config.yaml
arch: "quartznet"
model: "sound classifier"
dataset: "acted Russian speech (Dusha)"
train_examples: 26041
gain_aug_db: 10
n_mels: 40
hop_length: 160
input: "log_mel"
spec_augment: false
win_length: 512
targets: ["emotion"]
num_classes: 4
norm: "batchnorm"
activation: "relu"
depths: [6, 6, 6]
kernel_size: 25
stem: "single"
widths: [192, 288, 432]
label_smoothing: 0.2
loss: "cross_entropy"
head_dropout: 0.1
init: "trunc_normal_002"
residual_init: "scaled_by_depth"
optimizer: "adamw"
lr: 0.0043
beta1: 0.85
beta2: 0.999
eps: 1e-08
steps: 11800
batch_size: 128
epochs: 58.0
lr_schedule: "linear"
final_lr_fraction: 0
warmup_steps: 2360
weight_decay: 0.03
Rows from block 3 of a small sound classifier, named by matrix and row number. Rows with one number belong to one channel. Each number is 500 + 25 x the weight over its row's rms, rounded and kept within 0 to 999. All counts start at 0. Numbers have three digits each. After the name is the row's rms in percent of the matrix's.
After each channel's rows are labels from the 100 clips, of 14976, where the channel reaches its highest value: "strongest on" is what is common among them. Only what is clearly more common there than usual is listed. The data: acted Russian speech (Dusha). In brackets: how many of the 100.
# convs1: first pointwise conv (model.blocks.3.convs.1.weight, 192x192x1), inputs 0-191
# convs3: second pointwise conv (model.blocks.3.convs.3.weight, 192x192x1, transposed), outputs 0-191

convs1.3 104:445537516509468504538482511484497525488461580528503460523517478493544500541517475480524517487475515438498507468512534534479481564501488545482502473500511529493494515518472516501486500501507507470502522491491501496499499481497525486480500491506592476499528533490490496531507499517499499500493460540505504519501462502472506518499529485513490509533492522479517502490483480479496500497508543523518477507507517513512513560504501508523460497498406555490507473509513471507511486464499497497531471480477479474500503525491505487511528509543541497505511473500460451505506460485523558544
convs3.3 088:479496524482505487531521481484493514512557485477469482524506499544558481540505508489510508470470486515476476513497471521522530460540500526510492490519488471507500506540521528551486516528494492491425575507495522530502520469497477473476523528508533498497464553512526521513502482500516475489509494467468527487473493464541484462492478497516508519484502483509512457529518470445523528495562477458501505476507542486532487514513522563533507520517496484463472519481483513500519481493484508500538467502533491500492548550509476510501495509484495506507492533500511536499519495480571488492
strongest on: emotion: positive (48)

convs1.186 087:466459494513503522488532495494506477471508455491519463557502499471499506496519522456471440499524490478502491503521511497545514512513495556494535468518485488502479498548481515501509495495496498473492486481504495510475479470492515473480504492536529413527509492494444489521462519519516497500535473501528493496458481485510515535493507474515526493482360478501500470493485516476482460496515445457469507482507496482496527518484509519526481500521497457502486545489495472504481522466543495497496513495484487490500475504505504518530517486501472480500510469516504511518500458493526523453
convs3.186 100:524461524491525488497485529515529474512499447482469508542566524489499469480502483501493537508473459507517437497476496509467526458465491492532506484519464522492487484457486509498472492484498445469461515465453484450496500538487481470457469541512515537488494494424520482489466515479471532503485510496495485502495446471496494490497496502517490503490542475485471498516492475510543487481531486466486474471492452479493494545472527512489516501493562471491502480546486476518513499480484506498492467485476509441507524495530497509505458461492514506515518516503530488497518467484510485460
strongest on: emotion: angry (40)

convs1.29 116:469486435506508473481525509534499513474538440464453472519487542489529517523501470474477474519491488482498467491509526486486491510527488492528514470496475470486502498466483508473518521481522515469461508481457473495487491501462553473500494483473531510475537495483519505501532513500509515495500526531462513454472468502514460525504460538474478447484441543500490492521476537478506501549497516530524518519504481496532527520508517506483457442531531506508498479497500514499488502501512503512451486502488487504479495460452507487500486578507497540534521494511520481473480457551495490481
convs3.29 099:444522509554508481540517497500474490501521427488561509471469490477522465518510523519488472459505460484493490543489517486517489501509514469427501494500511520507514517498542561523575474507480505523536504500492464510502508494496476521489478495530480501499464514549467481521496519509503495539484560490527564486470497545492533477494467518485468469522500514514514510526515537519495525487487507509511492482516482513527500519471502504499450466533485540499518501534497494510524447489511538538514528482495507519508490483468510521521503524539503491507514476478474540485513517499505534534
strongest on: emotion: positive (58)

convs1.117 099:475510490535498528490540514503493472476476493519501506539481469497501501518485514495549502459516460508483495490439476479506546494497559464522466499515529537495481516502472494539494515505526486499504521537483481476497486472503482473527509463552469533520472516522499481476467489489487494495448487496509495450497434512503503487497527527521469479528547510498546545437486519562456484513539510458506502501486518464485516458516472496488519526470498491467498483531481506461456468498486482520531481490530487502502552483544498511475485506500466483512522537511489485484500473518504467538
convs3.117 095:499482513472472556524481536523512491548487531482486532500453520495514507486528519503503477516477467523456495462440484503542540504498493534510513524473484530467463503471526530487495503581473507499568508513498523552506502506515532506534494512524566509529516524512527514481523497501492540524504506540503505494515483501482494463527532514505496536493515485481493501545504526482491474492493501521480517558556458535515534489509472535501531504551494472477508510523534480514500480470508515506508492485503543533471516517464487462454510478514506533514476493500473489503528502476533491486
strongest on: emotion: angry (45)

convs1.116 101:505469524515477506516513506519500501453512485489527532494484528467487522469555504463510466488527489476486520521535474491513509460488507525479474499466469506493477508544519511508513497517512497462497494515509477530488498468518533458503524510546494470504493483491461488509468543535500496499507508526468524464475523468537553524526494458522531480517379501518485448510484522487457460482521493462485480512528505483501481484537516521502520485524522487513501523476501466507507523491503484497492478529491508484480534520484500503520541487508517452492505509515510445492479440482471511440
convs3.116 101:520514538491530509480523499545535508533550518511502515526520550482546521494477503524511536501485456515557481499511492460510532502504522513534493517520508504476518515510531530521427501502516473462494558510506482468521538530495495459499458514493522541528520531477487520515480507516504567513497513497456471515488471509498480492525498494536502520518561512469459484517471500529540497495541500468513548491511501513444478506482481484527503513475538500516508525552496463476496504490492504581448488537491489485495527503492492501492461510510502502518529477494517511511528478509503484503
strongest on: emotion: angry (44)

convs1.140 087:534465494472515469496501478518493461528505441443504509528497506534535485502515488497474486480525465497489501498495500497443569501516530499482475493491511489538504494482467520451497510521527518489492469504497532501500496509509514485508486455527489518486489500501531499524506536465487488497505525464489496508445496512478496473538437518495404460450497497477527477513531487491495456529532504487510509490475471546531519505501518524496487531520500530478499433526513526459544521488484483504524519459506500482458463495504490505558505533527490509513514554482508499489496514482497482529
convs3.140 079:505546509469496474494494474511509513456545524531493494501563522527495485489454521483495464512494534526515491519488460485541519554490521494497487539506489472477488502507493522479472460547497520462488495508532543471511471466515523506484516456479463504504494494533506497506471463509494500517498460469497499482535487469486489584489541508487500428501477476524484531488504505482469453499476507518480479480488543490532526495500475455493486519490527503477531501502502519511472499498533445479534466475496489507538484482481539492457447499473499536524482459490499483494518526530464505501
strongest on: emotion: positive (42)

convs1.13 119:492482510516460461501478503480496555473449509486581530536507543498409503492534497531519479499478516502533522492490510472461494466510493493512465523474483467512528521517518514501505494492502523481507528506495509478556506486501485540533499530478519500531524521494507515468499507517460503510516490501477514514524464474505506475524525517514491519534465479496508446511518464478518470519489514499473468504460515535500470484497467499498500556547442543495509498518483530520527497549480522526508495480479511526508485539528514527528528498464510487461518507454465504495504516469469519534
convs3.13 125:476485492531540516506502481538482520485497515496520476453474507525462523482512464504454498504509576442456484505517497516514461487539498516510512438481476514469522492504493517524513521480476465506513485461503558510497515506534494502519514496503527471536472497508517493502478498481510505507502482539467545520523533506542495525526493500512522518522498466508494510483474488479577455487494517479536524472507530507544516472498555487481480509519502454528497505539506542517475501496487496505508518478527471534504483414506485480492513496523493472535529517470487450497502474476513534505
strongest on: emotion: positive (38)

convs1.89 114:503498440516489495498486513481512459463472521522500552522487479483451491490518510507552521502505540504498502510493493497491491501490500511508466517451476502502467495424479524512498534515504481499500491508481506557521499495496520494500499526474516488508532508450506498493515526510504492506503494510526526492459539505464434479508469603492501460445523488512514462509501499501491508479495499470483501531473451524529523478532518518519479455525491486536508488492520469483513486489466472489497497486520468505474532538496466485491542531548517503500520572516455496509514530510511463522
convs3.89 106:487492472495524506490517487464511460474502530512517523483495492529499469490499445511468532504526498517499499484478486494523513497489525515494479502511574528463510518573455497500517526467506472515477508478493501568480460486473507522522476514472503522503509482489500512487475487479473526438472511470545482500458512535516501501483517456497531559515478466534515505508484485486466527452438512483516492461495562506498481508514498479489532533489517463493450488480497478491458527504515500501462511513493497487478442507495489544496462516509501470532465477508469532491528454498476483499
strongest on: emotion: angry (45)

convs1.40 118:525476488545490526480550498500480524481508469494471493513458445486491518489461462534483538494523481519512506517484467528435469511519563470490516519478563528518498517492485460529491521501467517512472470508490476477476488512547487464493470489509519538476528473512514516516489461484490502505531507481500482514503495526450454493495449508502494478474552512500512495475468526478525502486533462532484490546508511531505518476486486556499487496454556511475499500541498497497484506474436474493510484534527497479533474498492500477511509524499497481486531484465508508538498490495498463546
convs3.40 133:496466524519545531503511513529514485492445487487490484551461509503477505473544493465496466482530497515497495495497487490462502506429483496513522501469489498501509483458484447484482491524500509465496464488428477466523509505466511493516508490517490478495483538480470482447474481507492500511447486456496524493497459535480527502487495474493511507537523502508480507498483448477482470483494482524505462477484464468499491498476535467507488508502532494522448545458510478502494502477539515472506488448437487467492518515506474469499502490454489490501456507522502531507501417509480486496
strongest on: emotion: angry (43)

convs1.88 104:478495505463474462475495456512478531432526479514498511488513495494457521488550516502460488458521516504511520506493529499517464498475505499528468511464418409483482476430497485517471503493501494490543488484482521516493520485481472519462502496494493459448487525498486515487513511504487480503494485497496514539541504476521501485487506527476471479490524512534535538527494499480573459513513493503481484509526498531499506504458513498516504497525488454484504518487488508514522472540450507516512478456511515494505523477475479503487505502527431536469474525497517510498493527515507481537
convs3.88 099:508523471540485478486486491546486495480490534529504485441518489496492506489513508527469497526559481486485497488536515514520487491499504510505454511529469518493505511436517482514436516524504516507506510491495486515499492559534488482528487480474480484519486488547480492507482503482501507523544472442566498508503491520464514523515556493472494542499518528503493467481535519471534496456521537515493506499470494493464520488489531489512494530563502541505493498483538547495484533499455497517521508562489519510505550504541478492517480484469473535490512537504461499508474449479504467502
strongest on: emotion: positive (40)

convs1.108 094:494484522541477522491519514472492504463542501493507469504483428510533492499464490486494510498487492468491495512536513492449511525496505530484525484578484467508499507487504468458502524500487470447492538489531480519502463522497510467515513460508447481488526515486432481531493478484502493497475537505520499503495542506474541459463474500501495459507472551479480518473486514463499483472512453517477469526476516495536503491462482479500469474516531524516491495460510470535521488511477500486492492497508557493508482512506486464570494566504455467515497479486514519488504490521502507474
convs3.108 102:524514557515496505513494486470433482479504482457511517500497449495488466509471460510489464533534469516550499500450515483505480503557485480435542478508497530498502489489497472531498520516443551515472478498499559520515485454499494481507461507459513493454483515489491501509436500495510511491513502515499566510505503496470473463469471473485518512517473538493513521491514494490493469494498477523482466545502485506506469488482481491489513493522495494515510517504467511486481479492497463458555493454534505475490506501516458475501499505471476497499453517520510459476442497517502525514
strongest on: emotion: angry (42)

convs1.122 101:489491492497513481505528523489500503518499481503456532529488504513509476495511529495439444449487510478466478487488531488475534528516465536533531487516487531500493471489508496478528527511555525456523474511499478494496484487450527507490498450450472493484513528483524495494479512495535489501526474507505522479479557502522551491489474461490534503482498552533482529470494479475504497509466473515494490496506502535511475481513533512481515469514548467480507485489507491556526520511534498486489501473460492453474457513496494475521520473480474461498475411498479498494485470505439505477
convs3.122 098:532518481460514512525529496531504536507492504512500498529517545487525528500516550529522522529478553547483544542479523545526504520547545523502504537534521459500473547508523489488483523538491491496515501507515527536513535485506480514523497486495504470545537529528485498519517540482555496497511508478553477513541530499527484511549539509526542527512485520542503494514522467520507515520521514524549504536528539517475490497520479508521475531499516509489553494514500505487498537519503546523528538479514507495521502493516507512527502524515483497506512537485479495553541533509496502547
strongest on: emotion: angry (40)

convs1.56 093:511478497463485480499491461494517510485474485485513493494517442468487496503517517512433488494496497472517497509459502457565493514508449516475468481481486494503446472489510496468470494505516498490462522488454521506510502490461502533495488470540496451537498500536486510494526547520509501494574533505505495496532490495498486547499542531513519459460493507547537478515514499476458466485468523465465494478500522507518494506530489535510458513504480478506492530475489480467489522504466509476498507482474493481539469503494484507516487500501446519504473542490494458529488524485434440510
convs3.56 101:507498494482483468539509545524493518472519512481478507502494465500517485551481522518499516530502535491482523495545454461505525471493542539476526510505509502481485524463540496516522545521488516487518478495529455527506474508537476479532473539536497476491513465524496486507515511494580456527523482458561510484505539519495498529539496489482495488502523490502514494469505523489482519452509526500446492522498498502496468467522501472535467501518444523513482516479550492529505502494473508519475537548518522488557540448526510499532461513496483494488500515467495481484480523511510504543
strongest on: emotion: positive (41)

convs1.164 083:474545487503491505494474506519496460487515509541516514514508462475481513494489476507531476522503516514516491490493492507426454480508515524494402486498480459556497485519483568439482469504531478502492483488525517490496510522509536494506508541469529488485510509479467503478528502531487503500555460534478499477487462485481492499474471536492437499526511502497477469512510508507510483489504514508511506501511508525520517439496511504481494465522496514523504491471503464565499530488511490469468487507531494418490491512490511522478537489518482498502517480501467484525528503460443492498
convs3.164 077:480478487484506513504514478476500485519495487477512522459582513495504493470484514497509495495468454499492468551465524503546448429479486471578493494486454509509518491473504513467497503493476470511477505483497508476509548487451536506524520515517483483477456523464511485523486515492514488488513514513534503495501481518503496482478514477480499533511513459510504503505504516516547500500535477458483471527455540477507501499437529474459488496527527504500485431487505515520496517517468554491524529500515519486520526527508447521496500467496498468531470545503488494477481478506481471465
strongest on: emotion: angry (39)

convs1.125 103:532486490504585464503500488483497500499469487498524512497520487524472513491500482491455480528472495512491504552517487525492564526489482448474521529503538461505545494487502495532490521497508599520474480495483521510490524476481501504486499484471509508523507531511486512527538485489497516493528510505494450470501452495464488518462502503477445477516518480487504501525546513474527474548513495549525501521487469496451466484500492482503459525520513544455500484467500500483525497495513493503497516510528552518520507494520506508519486507524511499526523525438466453521504537547503494514
convs3.125 102:514519531519477475483498463484493506464504479531507500517548522532540479507539525531472511511470503535514476520491522523485455532513512478485483553509541476463509519552528476545497508491528479475471511515447499510496532505504488490544502523499479521487467533491477513520520490523499492505494476485500480497470535513522498446475512469492541478492459497471526535496527484490490541488498499486526510455458482515477451500501464510531511507517492495477465517547533473483523516521498463454552483519473511485510504537489462529509492514514503561465473494439493495492536506471517546485
strongest on: emotion: angry (43)

convs1.5 106:546495451490506535526528509526515557516493547488532502482492434498506516526483511502418480508484548507501494544525489512439528509525508492484519460507512499486531488483489475503508512488518545514472485496491534495482510502506504513465512467466538497497500519496467477497501512498463497500536471507495506470514462521494526474504558495499530510482550472533523527519528513467505493533511560501487501467529540504459495516465500461488507495491519525581495511506530503495540471477534509522523506524482503485514495516539513557498468477493515531485520487486479491507488518538506542511
convs3.5 104:508508478516500513495476485473482487475512496502474487494522489514492459503462500510509543470489462471530476546502464552493497544452497502526504513531525503518464493494470458471450507493531487510508454512508499454512522533489484493501515518500543525477481492489485497524510483513511443527477533504529548503460546500449537510472494502480535439479531511525528498516506480511486483509494473489509517490480472493453488588481429473486519480532528516454505514512519506493528517523481496532530468509503514488506530539508504513548474526511536513499487499493542479458502520515486509481
strongest on: emotion: angry (40)

convs1.60 101:506500530442509486477514526500487471539501492511498458494487530483541508533502445475511527516504516467505481505548539496520534519498523491495518453502459461500486522478496484495492481499508501515504510468490462539505502544471482493490518483503512497540477481526515478502489490513504509496529479505478466493513552499508554515506500500509471493523410462486488427500479477456485516459506502431530489470485482480516467469531493462470485492493498493530492472471477496508512527507498508502503512489472529509471471509475466463564475531521477492488568491538511486530477507512517528513
convs3.60 104:464541493490498488516467498529496515497516482532485519457518492540557513497515523532491491545505486519499554501499496483491514473510494486479497534481544568513495512485510513522520548514473488477512522509500413519490488530487490515499470495475513473513555554504523533553505492541495538563482485503500474512498548505475494507535513524490491538469508506506471506487473514502502493473494477491525517506521510527563472502552507525526540509542495478491512501527572506499495485531506494532467498522489502499547485478471499514490493513502522512471553525493544513535493506496475501502
strongest on: emotion: angry (41)

convs1.22 117:490554529504510533496512474508493482502544451484531491501486510506466508517507527492499483466454526468511515477505488553515529511507473517473505484462499460503525452511534492514552510505539506506497461495534531483476486489460519579489521492489513510535526522520448487499502517484509494497485478500528504501435531472493492490487526495497472491470531527516541524467497505422496497469506494513521526488506460541518502489489547488501500486516507495549513467506523499446510460490486509520522478554499571485504522483486517518481506511531487549474501521513546477502506474490514481486
convs3.22 120:506516499469517488502500520455480489489489510499508492503497510511503541490505498474525504528484519525500480495436521459456519479510492488487497512508469474512482479469461507531509489522478492532514539516501582518526585474513522448481519461459479499503507542502528558477485479513480481486522502506487457491508510493487472497491460496486432472484474523505469476503527531468521531528506496513535516491525486492516530508511466524531582535520514487514510474516495546514479501506502511516487500525494523499492473493459489485444480467512504527484470486533496479530508516454501466464
strongest on: emotion: positive (41)

convs1.69 107:485497503488476526506493515470512511534493485504549463515534526503470479496485488521577451506485491534494504497454515516455562477507515500480507533492480542479507523522483512500511501502558487459501477499442520469499497517489525530490475451530506519518482525516467504459516513525467507496533492519460492465454462492472498523491470526504527518537532467492508477510469515563504483522536514494503515521510508514486525491516533520496487512492509472489507525529522466479516515508510501513470494566504489490510530502465514523482490480519527485507512510496531480519451412536530529495
convs3.69 108:503494490523524503501479485532494521544511514522539512489518528527533474517541538514545506528515526531505486503522534521545537520518505545490557515528545519532520527520543529554485511559510511486558541493481513485513497533490512500523520508496518539544524503544553473499522501498521490548523482521492482504470509543488512503543518523506535495556532515495496517516522526528518482488508521554516481517490480517525522487517510490515490488543481488504518551505511491536495529486503475514473522526533531476527514490480527483521504519538492533530533483459503530477538512508531497505
strongest on: emotion: angry (50)

convs1.134 105:507495518508463483493508524526513558490489542490503537500485458535485485501448541553556509513480495514488486500490472490507510502476480510484427524487467451495520501475519524504508531509532500484536468518476461479556498503509506532481488514492451472528501487458503497516500566509503503500523492500480496517514527498493451498515451537515474450453506498451500518570496499529480490482526542511496493495494498514455532562475503466530488495479497515518512470494477499477477473515513494515458501490515515500492495495512490501482540492475504480476509524529464507478490456439516512512
convs3.134 110:460503500475465491533483501461516535457520472493529486504476472506483499502500451515384508530509514526490536544493486517508476488479492490486532523528528507465482496525512471502505483515484516493507497515487520509515522469490491471518470497461496459483446456493472485486488478511517518502504470474504516484474506482475503499492456455495515497490438479522520524465483483467488496495477517460515499474494494516456449475460504500502496501482501487497463505485476484496497525565478476428472497472497429475520490494464481504505470531501478508482512502465508501528467458502490486521
strongest on: emotion: angry (56)

convs1.110 094:491455509465499447495484504514510494501455505477547511499504519498453531486555491506532430478463535482492499500490507510491484479499536472533469500464495450472474501466534517539488493489448493490512483498504495514530471482447463515497512521506515515443537492491474516487525525515479497500579482505495506505469525455506475498504469517520492495491533499504515467479503511508507495502479477499479519500500538476528546455504481477508499494505468535498502463498485506501548496538456497482550470522496497513509555516498511525474491516544473503488498530482470458518520518508521445548
convs3.110 086:495498484472494481464478478551511493478515546497525478437518529490499572511459479491477541512518516516511526466554510468512508510518504458542505500503499521503505511486504465524469524490510491514439495490499431537509491491461477483454518538509495507518491527503484538533489528468481516511495509466525522545503514488481503564542504506500531548466524507461499475501463500536527533474524498482526483506504502493429497497524513508513515509507514504518465477502521491497512521498449487526540544540505507497452512521506521515518497506520457526518483473509486510543508520504525494481
strongest on: emotion: angry (51)

convs1.9 088:510529539515522507496518501514511456494502493507464519501512496469483509494483527452471542504510520499473497495522506514491500543523512510507487519501511524499490493493489497448521480510531485494513515501530501508461512515485494519516502479525499483526498493489499491493509482515557500498472555490570509531466563539528522480516508474499519527489398509504520511478506480429457542497493532471504480488508446487541458530500499465501552502461475488488513504490498509507509521490535487454509509475483510490492452491494493483559465520507444474503491441523509480453519525513491477497
convs3.9 098:479521498466478459497476483514514482507481500534513508516550496539509503504513520539471502504519459472526529482464499529490498466488536483468465525474501482514486530441502481533501561514455471507504524510467476505512494512562438462477462507421503496459527519537511515504519472532497540543476495472499501499482512492471497449516493516498504525474471521496488500480503523501536490486483466477520516489493488521488456482538510514506499483495464488493487544518585522493493488497468466502461494495478490451532471491491485498482490503495491522461516469486530513492480487469533518499
strongest on: emotion: angry (48)

convs1.73 084:491471457480518507498496498499513478524524495518493522469489381532480502503441510488500478488536522525524514476520508501446500511512545497494493494503542491518482485459500513537490496487475544493492501519517486515499493513515524465496493480524484487438505510516521515505511521487494500500477532492476488514491481501498444495518479515489471477515561521528532544524475523481500508500516471486546504510503501537542531480487488558495466482479477514521494507481480476529481500515532519513542512535500497485504529483517498489483536507526495489499459487496514489525501419476494560569
convs3.73 092:486489519480456513476488530503528547535487531520514536533462480513537487518492497511511481517514548539524498495501494546558504513490500485531534523571543524517472499532471513473524483519514465529508507497471568522506476506527551500490530492494545467495484511552508521476533491518496536487514498556548503506458516536485501510478554492514481487554527510478513490514485499463502515528470516525512443516491526483480487505514521525545530505525517458499492511478501498533522500479527485490502508500513517522486492495494489482487516520508481496516485507485479522589522506521521508502
strongest on: emotion: angry (43)

convs1.70 112:492497496489461456523503547536507508550482509501450526494495444486519521504503524507499515521540519503489502489523489441444562526498506468494429463489483467507493496506509511501514528500484473477541474521499518476504493504517521440498497494483493467493492488494550496464524525482488499528474506505520494511488500491512481470449431514486447438494510519519485527485451500528525483465497531499534462470522483497514539477532513469478505461505518506537470478465521522504499507483473494492499459499507527501489529501493501496464491462473476485486451512508549473508498524478492522516
convs3.70 117:460509495535512517516499494486499508445482473489467500514490499511501501497549437486472529554471492481532504510494464505503493509481473451435479508508542507482527507495498513512514490509524482491500526494495510492526521500521477401509463489489483491464468471534517498487497446528516508488504496485494519490491507545509509546468454438502476459524475493528512458489541501466494503473485519486486554507477455508496473485501494493549500505502507485500477505464470493528480512507488442470494537477508459501522535507512514467503504492505499494530473508516547514482478449516520477542
strongest on: emotion: angry (39)

convs1.165 104:495552508527520484494470511528492420490497520512524493483488476491449490494525493509476453482517479489517493495488514504527478495508490497510523491490457477508547467533514493472515504496546515500492470476497526438519486475460500533504522524489526476470532477529519496493499477521558512497567513502488481509429439497495506499462540501475468488532477475561477522494501485480493461473472516536478486477506495540514544534517507490482474522535453511442493500483494494510482539539532503474476534465515512486461474497488503469471485493508500505490484491460522527493493512496505484511
convs3.165 105:476512508453497494505523489495477497509479479485433487556488509488507465478466523504482466450469491489525504469496502539545510505506502509537515509461469476502494505479472487466473452532486475506474508526516466497523484526506492522536503513475504491471479476494513496484482492523454510475506508463500469487498507479504503487497491525519533516493517493465510502506520439511519511514476507467491465459499484545464481530503464507485503473450488503472496478519458471456482472462482519497459454487463502528486454521518481459545496482490535508508483509536510440499445546477553510463
strongest on: emotion: angry (41)

convs1.135 098:510484525454514484486443514482510478493469490496519482539510531532464489505541541535499498542483498470484495512520534490502510504501539471502446516532506471500473542475483515537486476490500531442524509494502480497567500484533502492527495480513512507502495486469535477517498536481518488501476516505461493500507494477519458494514445565500479511453538512482475481485510514498524484506524508475483516495518518524499548499494492475479515508508495549523487507512491497486458532482458506532520462460499524447481583518506492497509510499543470465484442521487478500508507448483478476487
convs3.135 099:490514513483496503540527478453483516530499533529498497522510487504498519513512466497464492549501474495514481493507536498507491524490479524441487526552537471534486493472527505501505485513489488501528478526483496500525515527512527459545525486490515466471531528547486535484499437494485501487545505511543480487497503569506541515509452522500464511528449556543482476471514530436482507490464512483503529490473459494496511447543491503506496501476498487506515539518549482500546521499507490483513534487499461535535483504535471482514490526502510514495504515500487532539506512480507513548
strongest on: emotion: angry (49)

convs1.68 092:497489488476535538511524491477495507509513475505500503499492483489465502497466524455432495570485499493483502503496500463508496600535520494487486522549512564501464511484492501477483479506493484493504487506497498494499496456514485518512488516526484472507494503478525511512500468500511501503474518486507518526512533514474496474454493473500527485469465503486539540493473509508477499483500489521493484516501466489542449472452496509493489500498520526507520473478478556489520493468471489478495502480475521510524486529525482505551541540522471423422493488473503516455546534491471514514
convs3.68 096:505478490486509529501499453473448544509484524491548522444530487528527494517457476511514476491504510523488477557483489540536506508528511543512536478461514527472537489520463523496508478498539487483524507489545516509545521525482509535508504495530526507540493490500501500511526536487533507472518511509561506474487525537545526534494479471527494458492481508494494502520478501510500526487499532475547514499474495497536512510475490511520455494495502473481511514510447501485503513560499520527539526482484535563502499516480504483494461520567497465540513514500465493530542512505477492482
strongest on: emotion: angry (43)

convs1.44 102:551513498480483483493471518501507521493510535499506447510485504489582468510519526485504519530511509471505492502509509492554514498476531459475446469461548502490518503463490503492485552506491504486507523491526516495474544535501450458517498458530508527542507509504492506502521475458525500496490513514463485504511477491465478473473470556513479518498522507544516504495517462485491483489471504482527538500497516486520529507520498465515510475542462512508507495497506534517478469535508495468557451486517542523483490514491519453500500565518512518485517518470476438485475488473487537476
convs3.44 105:514552552460486520524475474502534506515488489535501541511487527480471521508475494509518490478508528522507532505515475489474480542474514480508512522473525514537512485535509492510438501522517482508474498499483472512484499473500467517461469481463500482486511541504495510534489493523486516504518477501476462524499524518493506520537525498509530476509517517540510481470534486485524495487517490474513520488560576497466488501498483500532512473507524504480504511476473543499517496518504470519490493501558493495469543494498502514485490459535504528552505587494532501552452486502513469420
strongest on: emotion: positive (53)