{"n_mels": 40, "hop_length": 160, "num_classes": 4, "loss": "cross_entropy", "optimizer": "adamw", "lr": 0.0043, "steps": 11800}
Rows from block 3 of a small sound classifier, named by matrix and row number. Rows with one number belong to one channel. Each number is 500 + 25 x the weight over its row's rms, rounded and kept within 0 to 999. All counts start at 0. Numbers have three digits each. After the name is the row's rms in percent of the matrix's.
After each channel's rows are labels from the 100 clips, of 14976, where the channel reaches its highest value: "top examples" is what is common among them. Only what is clearly more common there than usual is listed. The data: acted Russian speech (Dusha). In brackets: how many of the 100.
# convs1: first pointwise conv (model.blocks.3.convs.1.weight, 192x192x1), inputs 0-191
# convs3: second pointwise conv (model.blocks.3.convs.3.weight, 192x192x1, transposed), outputs 0-191

convs1.102 105:518484471522470548517525484511501503493559477458476533481496477492483506531497488509499484520514507489499510506519468499510463485476498524480498494511499423508509483473481519509518552501521504518507479512554509493467497482476516468516500526476515510469509503448511498536490515487475484496494555500506505468466515481450521473504526554475478472539485488503463512534542509488483483482516510457492492489516477496484521432475504447541543520513521484533503472475517491537518478510527475497466469501504512487476486532508498490430514535535463518486508517467458547482527551517539506500
convs3.102 097:515498494544505502512508498520478528511477472488497514469513539500517510516489464477497517528492521499493508478528492526506504501473525535487550495511507562463506457499557496466486457534534509508503503468482525512475468540486493518503523476493506506525475493525494489541486481481500468459516491479505522482528472553488506505475521504473541554563470471540507484489543482418540489504455497497478509484522529474486488501494496460519503474561538504539491525470477532468460477516539493498490513539522500502519549479510528487464514487489461496509501501463516480482489544486484487517
top examples: emotion: positive (39)

convs1.131 116:485477532538478500498532483502500527462444481487432463484495518522497522490477486568509533487519511467524481526496513485464471526497478521468487508507533490527507511510532547497503497487460455521483492542477489471505522488539480527505507515471478500502518489508498510488517502539502501501482474511497510493506519498463517490522502485521461469499489574461480473490461501508495534494515494540493504465452482514502523485484492462491523517480476495504487508510486491517459479493467491547450523502541485548448468496525488520475548512467470484492528514491530450549457476518516505449
convs3.131 116:501458478511501504485451460485470509484584496498442526482528524472477504504524477523465514488459455532505463501521501498522480515547503475462499495493514479438509501502464520513520511485492472482502539496481488490513449488492454505471466517505495498527438490491502478476531500495519502494502490482462478485466488530502486501482506479478528497490521414515504473501530443512503507521514486511488537454483470463520489516469481530481463479472551486474497486524477503511507524496491522477515509468525467500503533509500481499522550488478508521486447528486520521458511485477476471500
top examples: emotion: angry (42)

convs1.37 104:504546509473462469508495497551477490484492502553485534508475491489442519528532507526489492490487520499508487491465514514487471456510516485521512501469504525469527517544487478507491542515509547485518502447514471514522494531559513516480504542503527529501505526509515488500512492495468495498506533504478465471482456528530503486503514528491449478531537468498491443516524529513474518542490498516485478486498528522434538490507482533489507500542524540476488465495534448516489510465524502557497468510500518539508512550498520487486500478503472511480446499477481510515499463493458524465
convs3.37 105:508487508490474536500500473448546487484502515496495480546511482504515494495514530490499507497471507525531501452516481483497495504470496490512538529506504477497479506472469500485446477582505499444523474532475485478495457482480477516518498455467501495496473464518526491479519470520456492481494452508504482537496511501504484505517512488518502470510482513510498473450457446486504499506442502473470478462524509514498502547527448514508529492480516478530478563495491468487492481438508476500436493540482508489499466538513466486463500475513513523497527517494569507509480474480486501489
top examples: emotion: positive (46)

convs1.12 099:503517472502470454488496479513496451529481533516489534465505517488464501514544476492594512487461507526492495486454516519512500479496534502487495518512506529508536535507517465504505494502527519493501443516466493487491495493498499544469498537499538485542499507520493525477454484496460499496482494533504492487505479522456478531506514506487466526518449478456487533505524557498528467543538520509523495539489509514509446507507482506485514520526502531499498434515517506502476489510405504524466490484504500509545495494490493491443487498494530487508471490487486501519533473477512474487
convs3.12 099:488478506489492510488505535502531482517487479482502475494515496487479480520494492496534493496450462532493511475523555480509491491501487505540484460520445499486482497524463474527524495501505512498496506502483488520501495507428498490540494518500484487501514474478512489532480522497481495479470506545454510470477470467530497501491486502469487497473499483437515483513491468504493529535558498500480481551499528494507511498494516514536530537548552501554497554465525501483492502548459499483533475481537478519512559468476496507517526515475473469484486525518473486541600521499499484488
top examples: emotion: angry (41)

convs1.86 081:455458495491513505487476491511495475499504449473528510512504530506503505520533530505513506562524539522514506495480480504578482512514516534489499488500432451477549514491487531496515516475518515499541483484528470490487518470508535453470489473531552516476487493492470518497511534510500500499469451501482514488487474506511513528517444501503414489524472506496491513471536505494517498487507524453485499490507474466483483499501514480508521497501523491501495504540491496428481473506575502522489498489504486458498518501500497488467519510505485504522528489512523565493469546494532539492
convs3.86 072:501512500569516525460485544506538530498456451539493530502549536497466534501550500491488500491528499525521498497482514477500509515548485523483497521510542497514524490480510514508469482501514537463548483491544469498495516478452518493477508480509506508490532507457458494472471479516472510450500448580509498526536442546513488491480510496517517491466520501526462491503502504490445474521498530512498488507508523509514511515451490489499507499485500450486539526483475452502506483504509475469491495481502458513531492497532492489522540503436501528490492525487525484499512482488497479520
top examples: emotion: positive (39)

convs1.181 113:511503502524527511492522474516508486492482545509505489458524540533510509498538487504476503553515493514489514495497540492542512570501503527471481484503497496481499512475487517522514503497492496507485518477482488497465515491467492500487510542523502462496467493514442512490465498555492499509453501509495523496494556489436481532517501458501488513474464556559531458501513487494538475446499473490468499507513506507486506525539473483521538533495499508469508509506457468488467506569495511510469494519479532513501520540506500456516547500511497541486529547481483512500484536467563513472
convs3.181 111:499485498494495493535534515534494499509505527451497451505454476528535491522455462479482504497526519510474487466517499500498490465460549510543498494456448503494469500499505511491505513493537519501478511496553535493524487511505498534480495529494529506502465469532464476553517500489514510480527500513522562490521503519510480516505532444511512489534530534483494463506489513480528522466484484496476474493439530481434484433488520503482501433500489514482505503477488475462512503499489498505485526547491525511516539532516531480525524453500456478511508541515460519512508515528496488512
top examples: emotion: angry (40)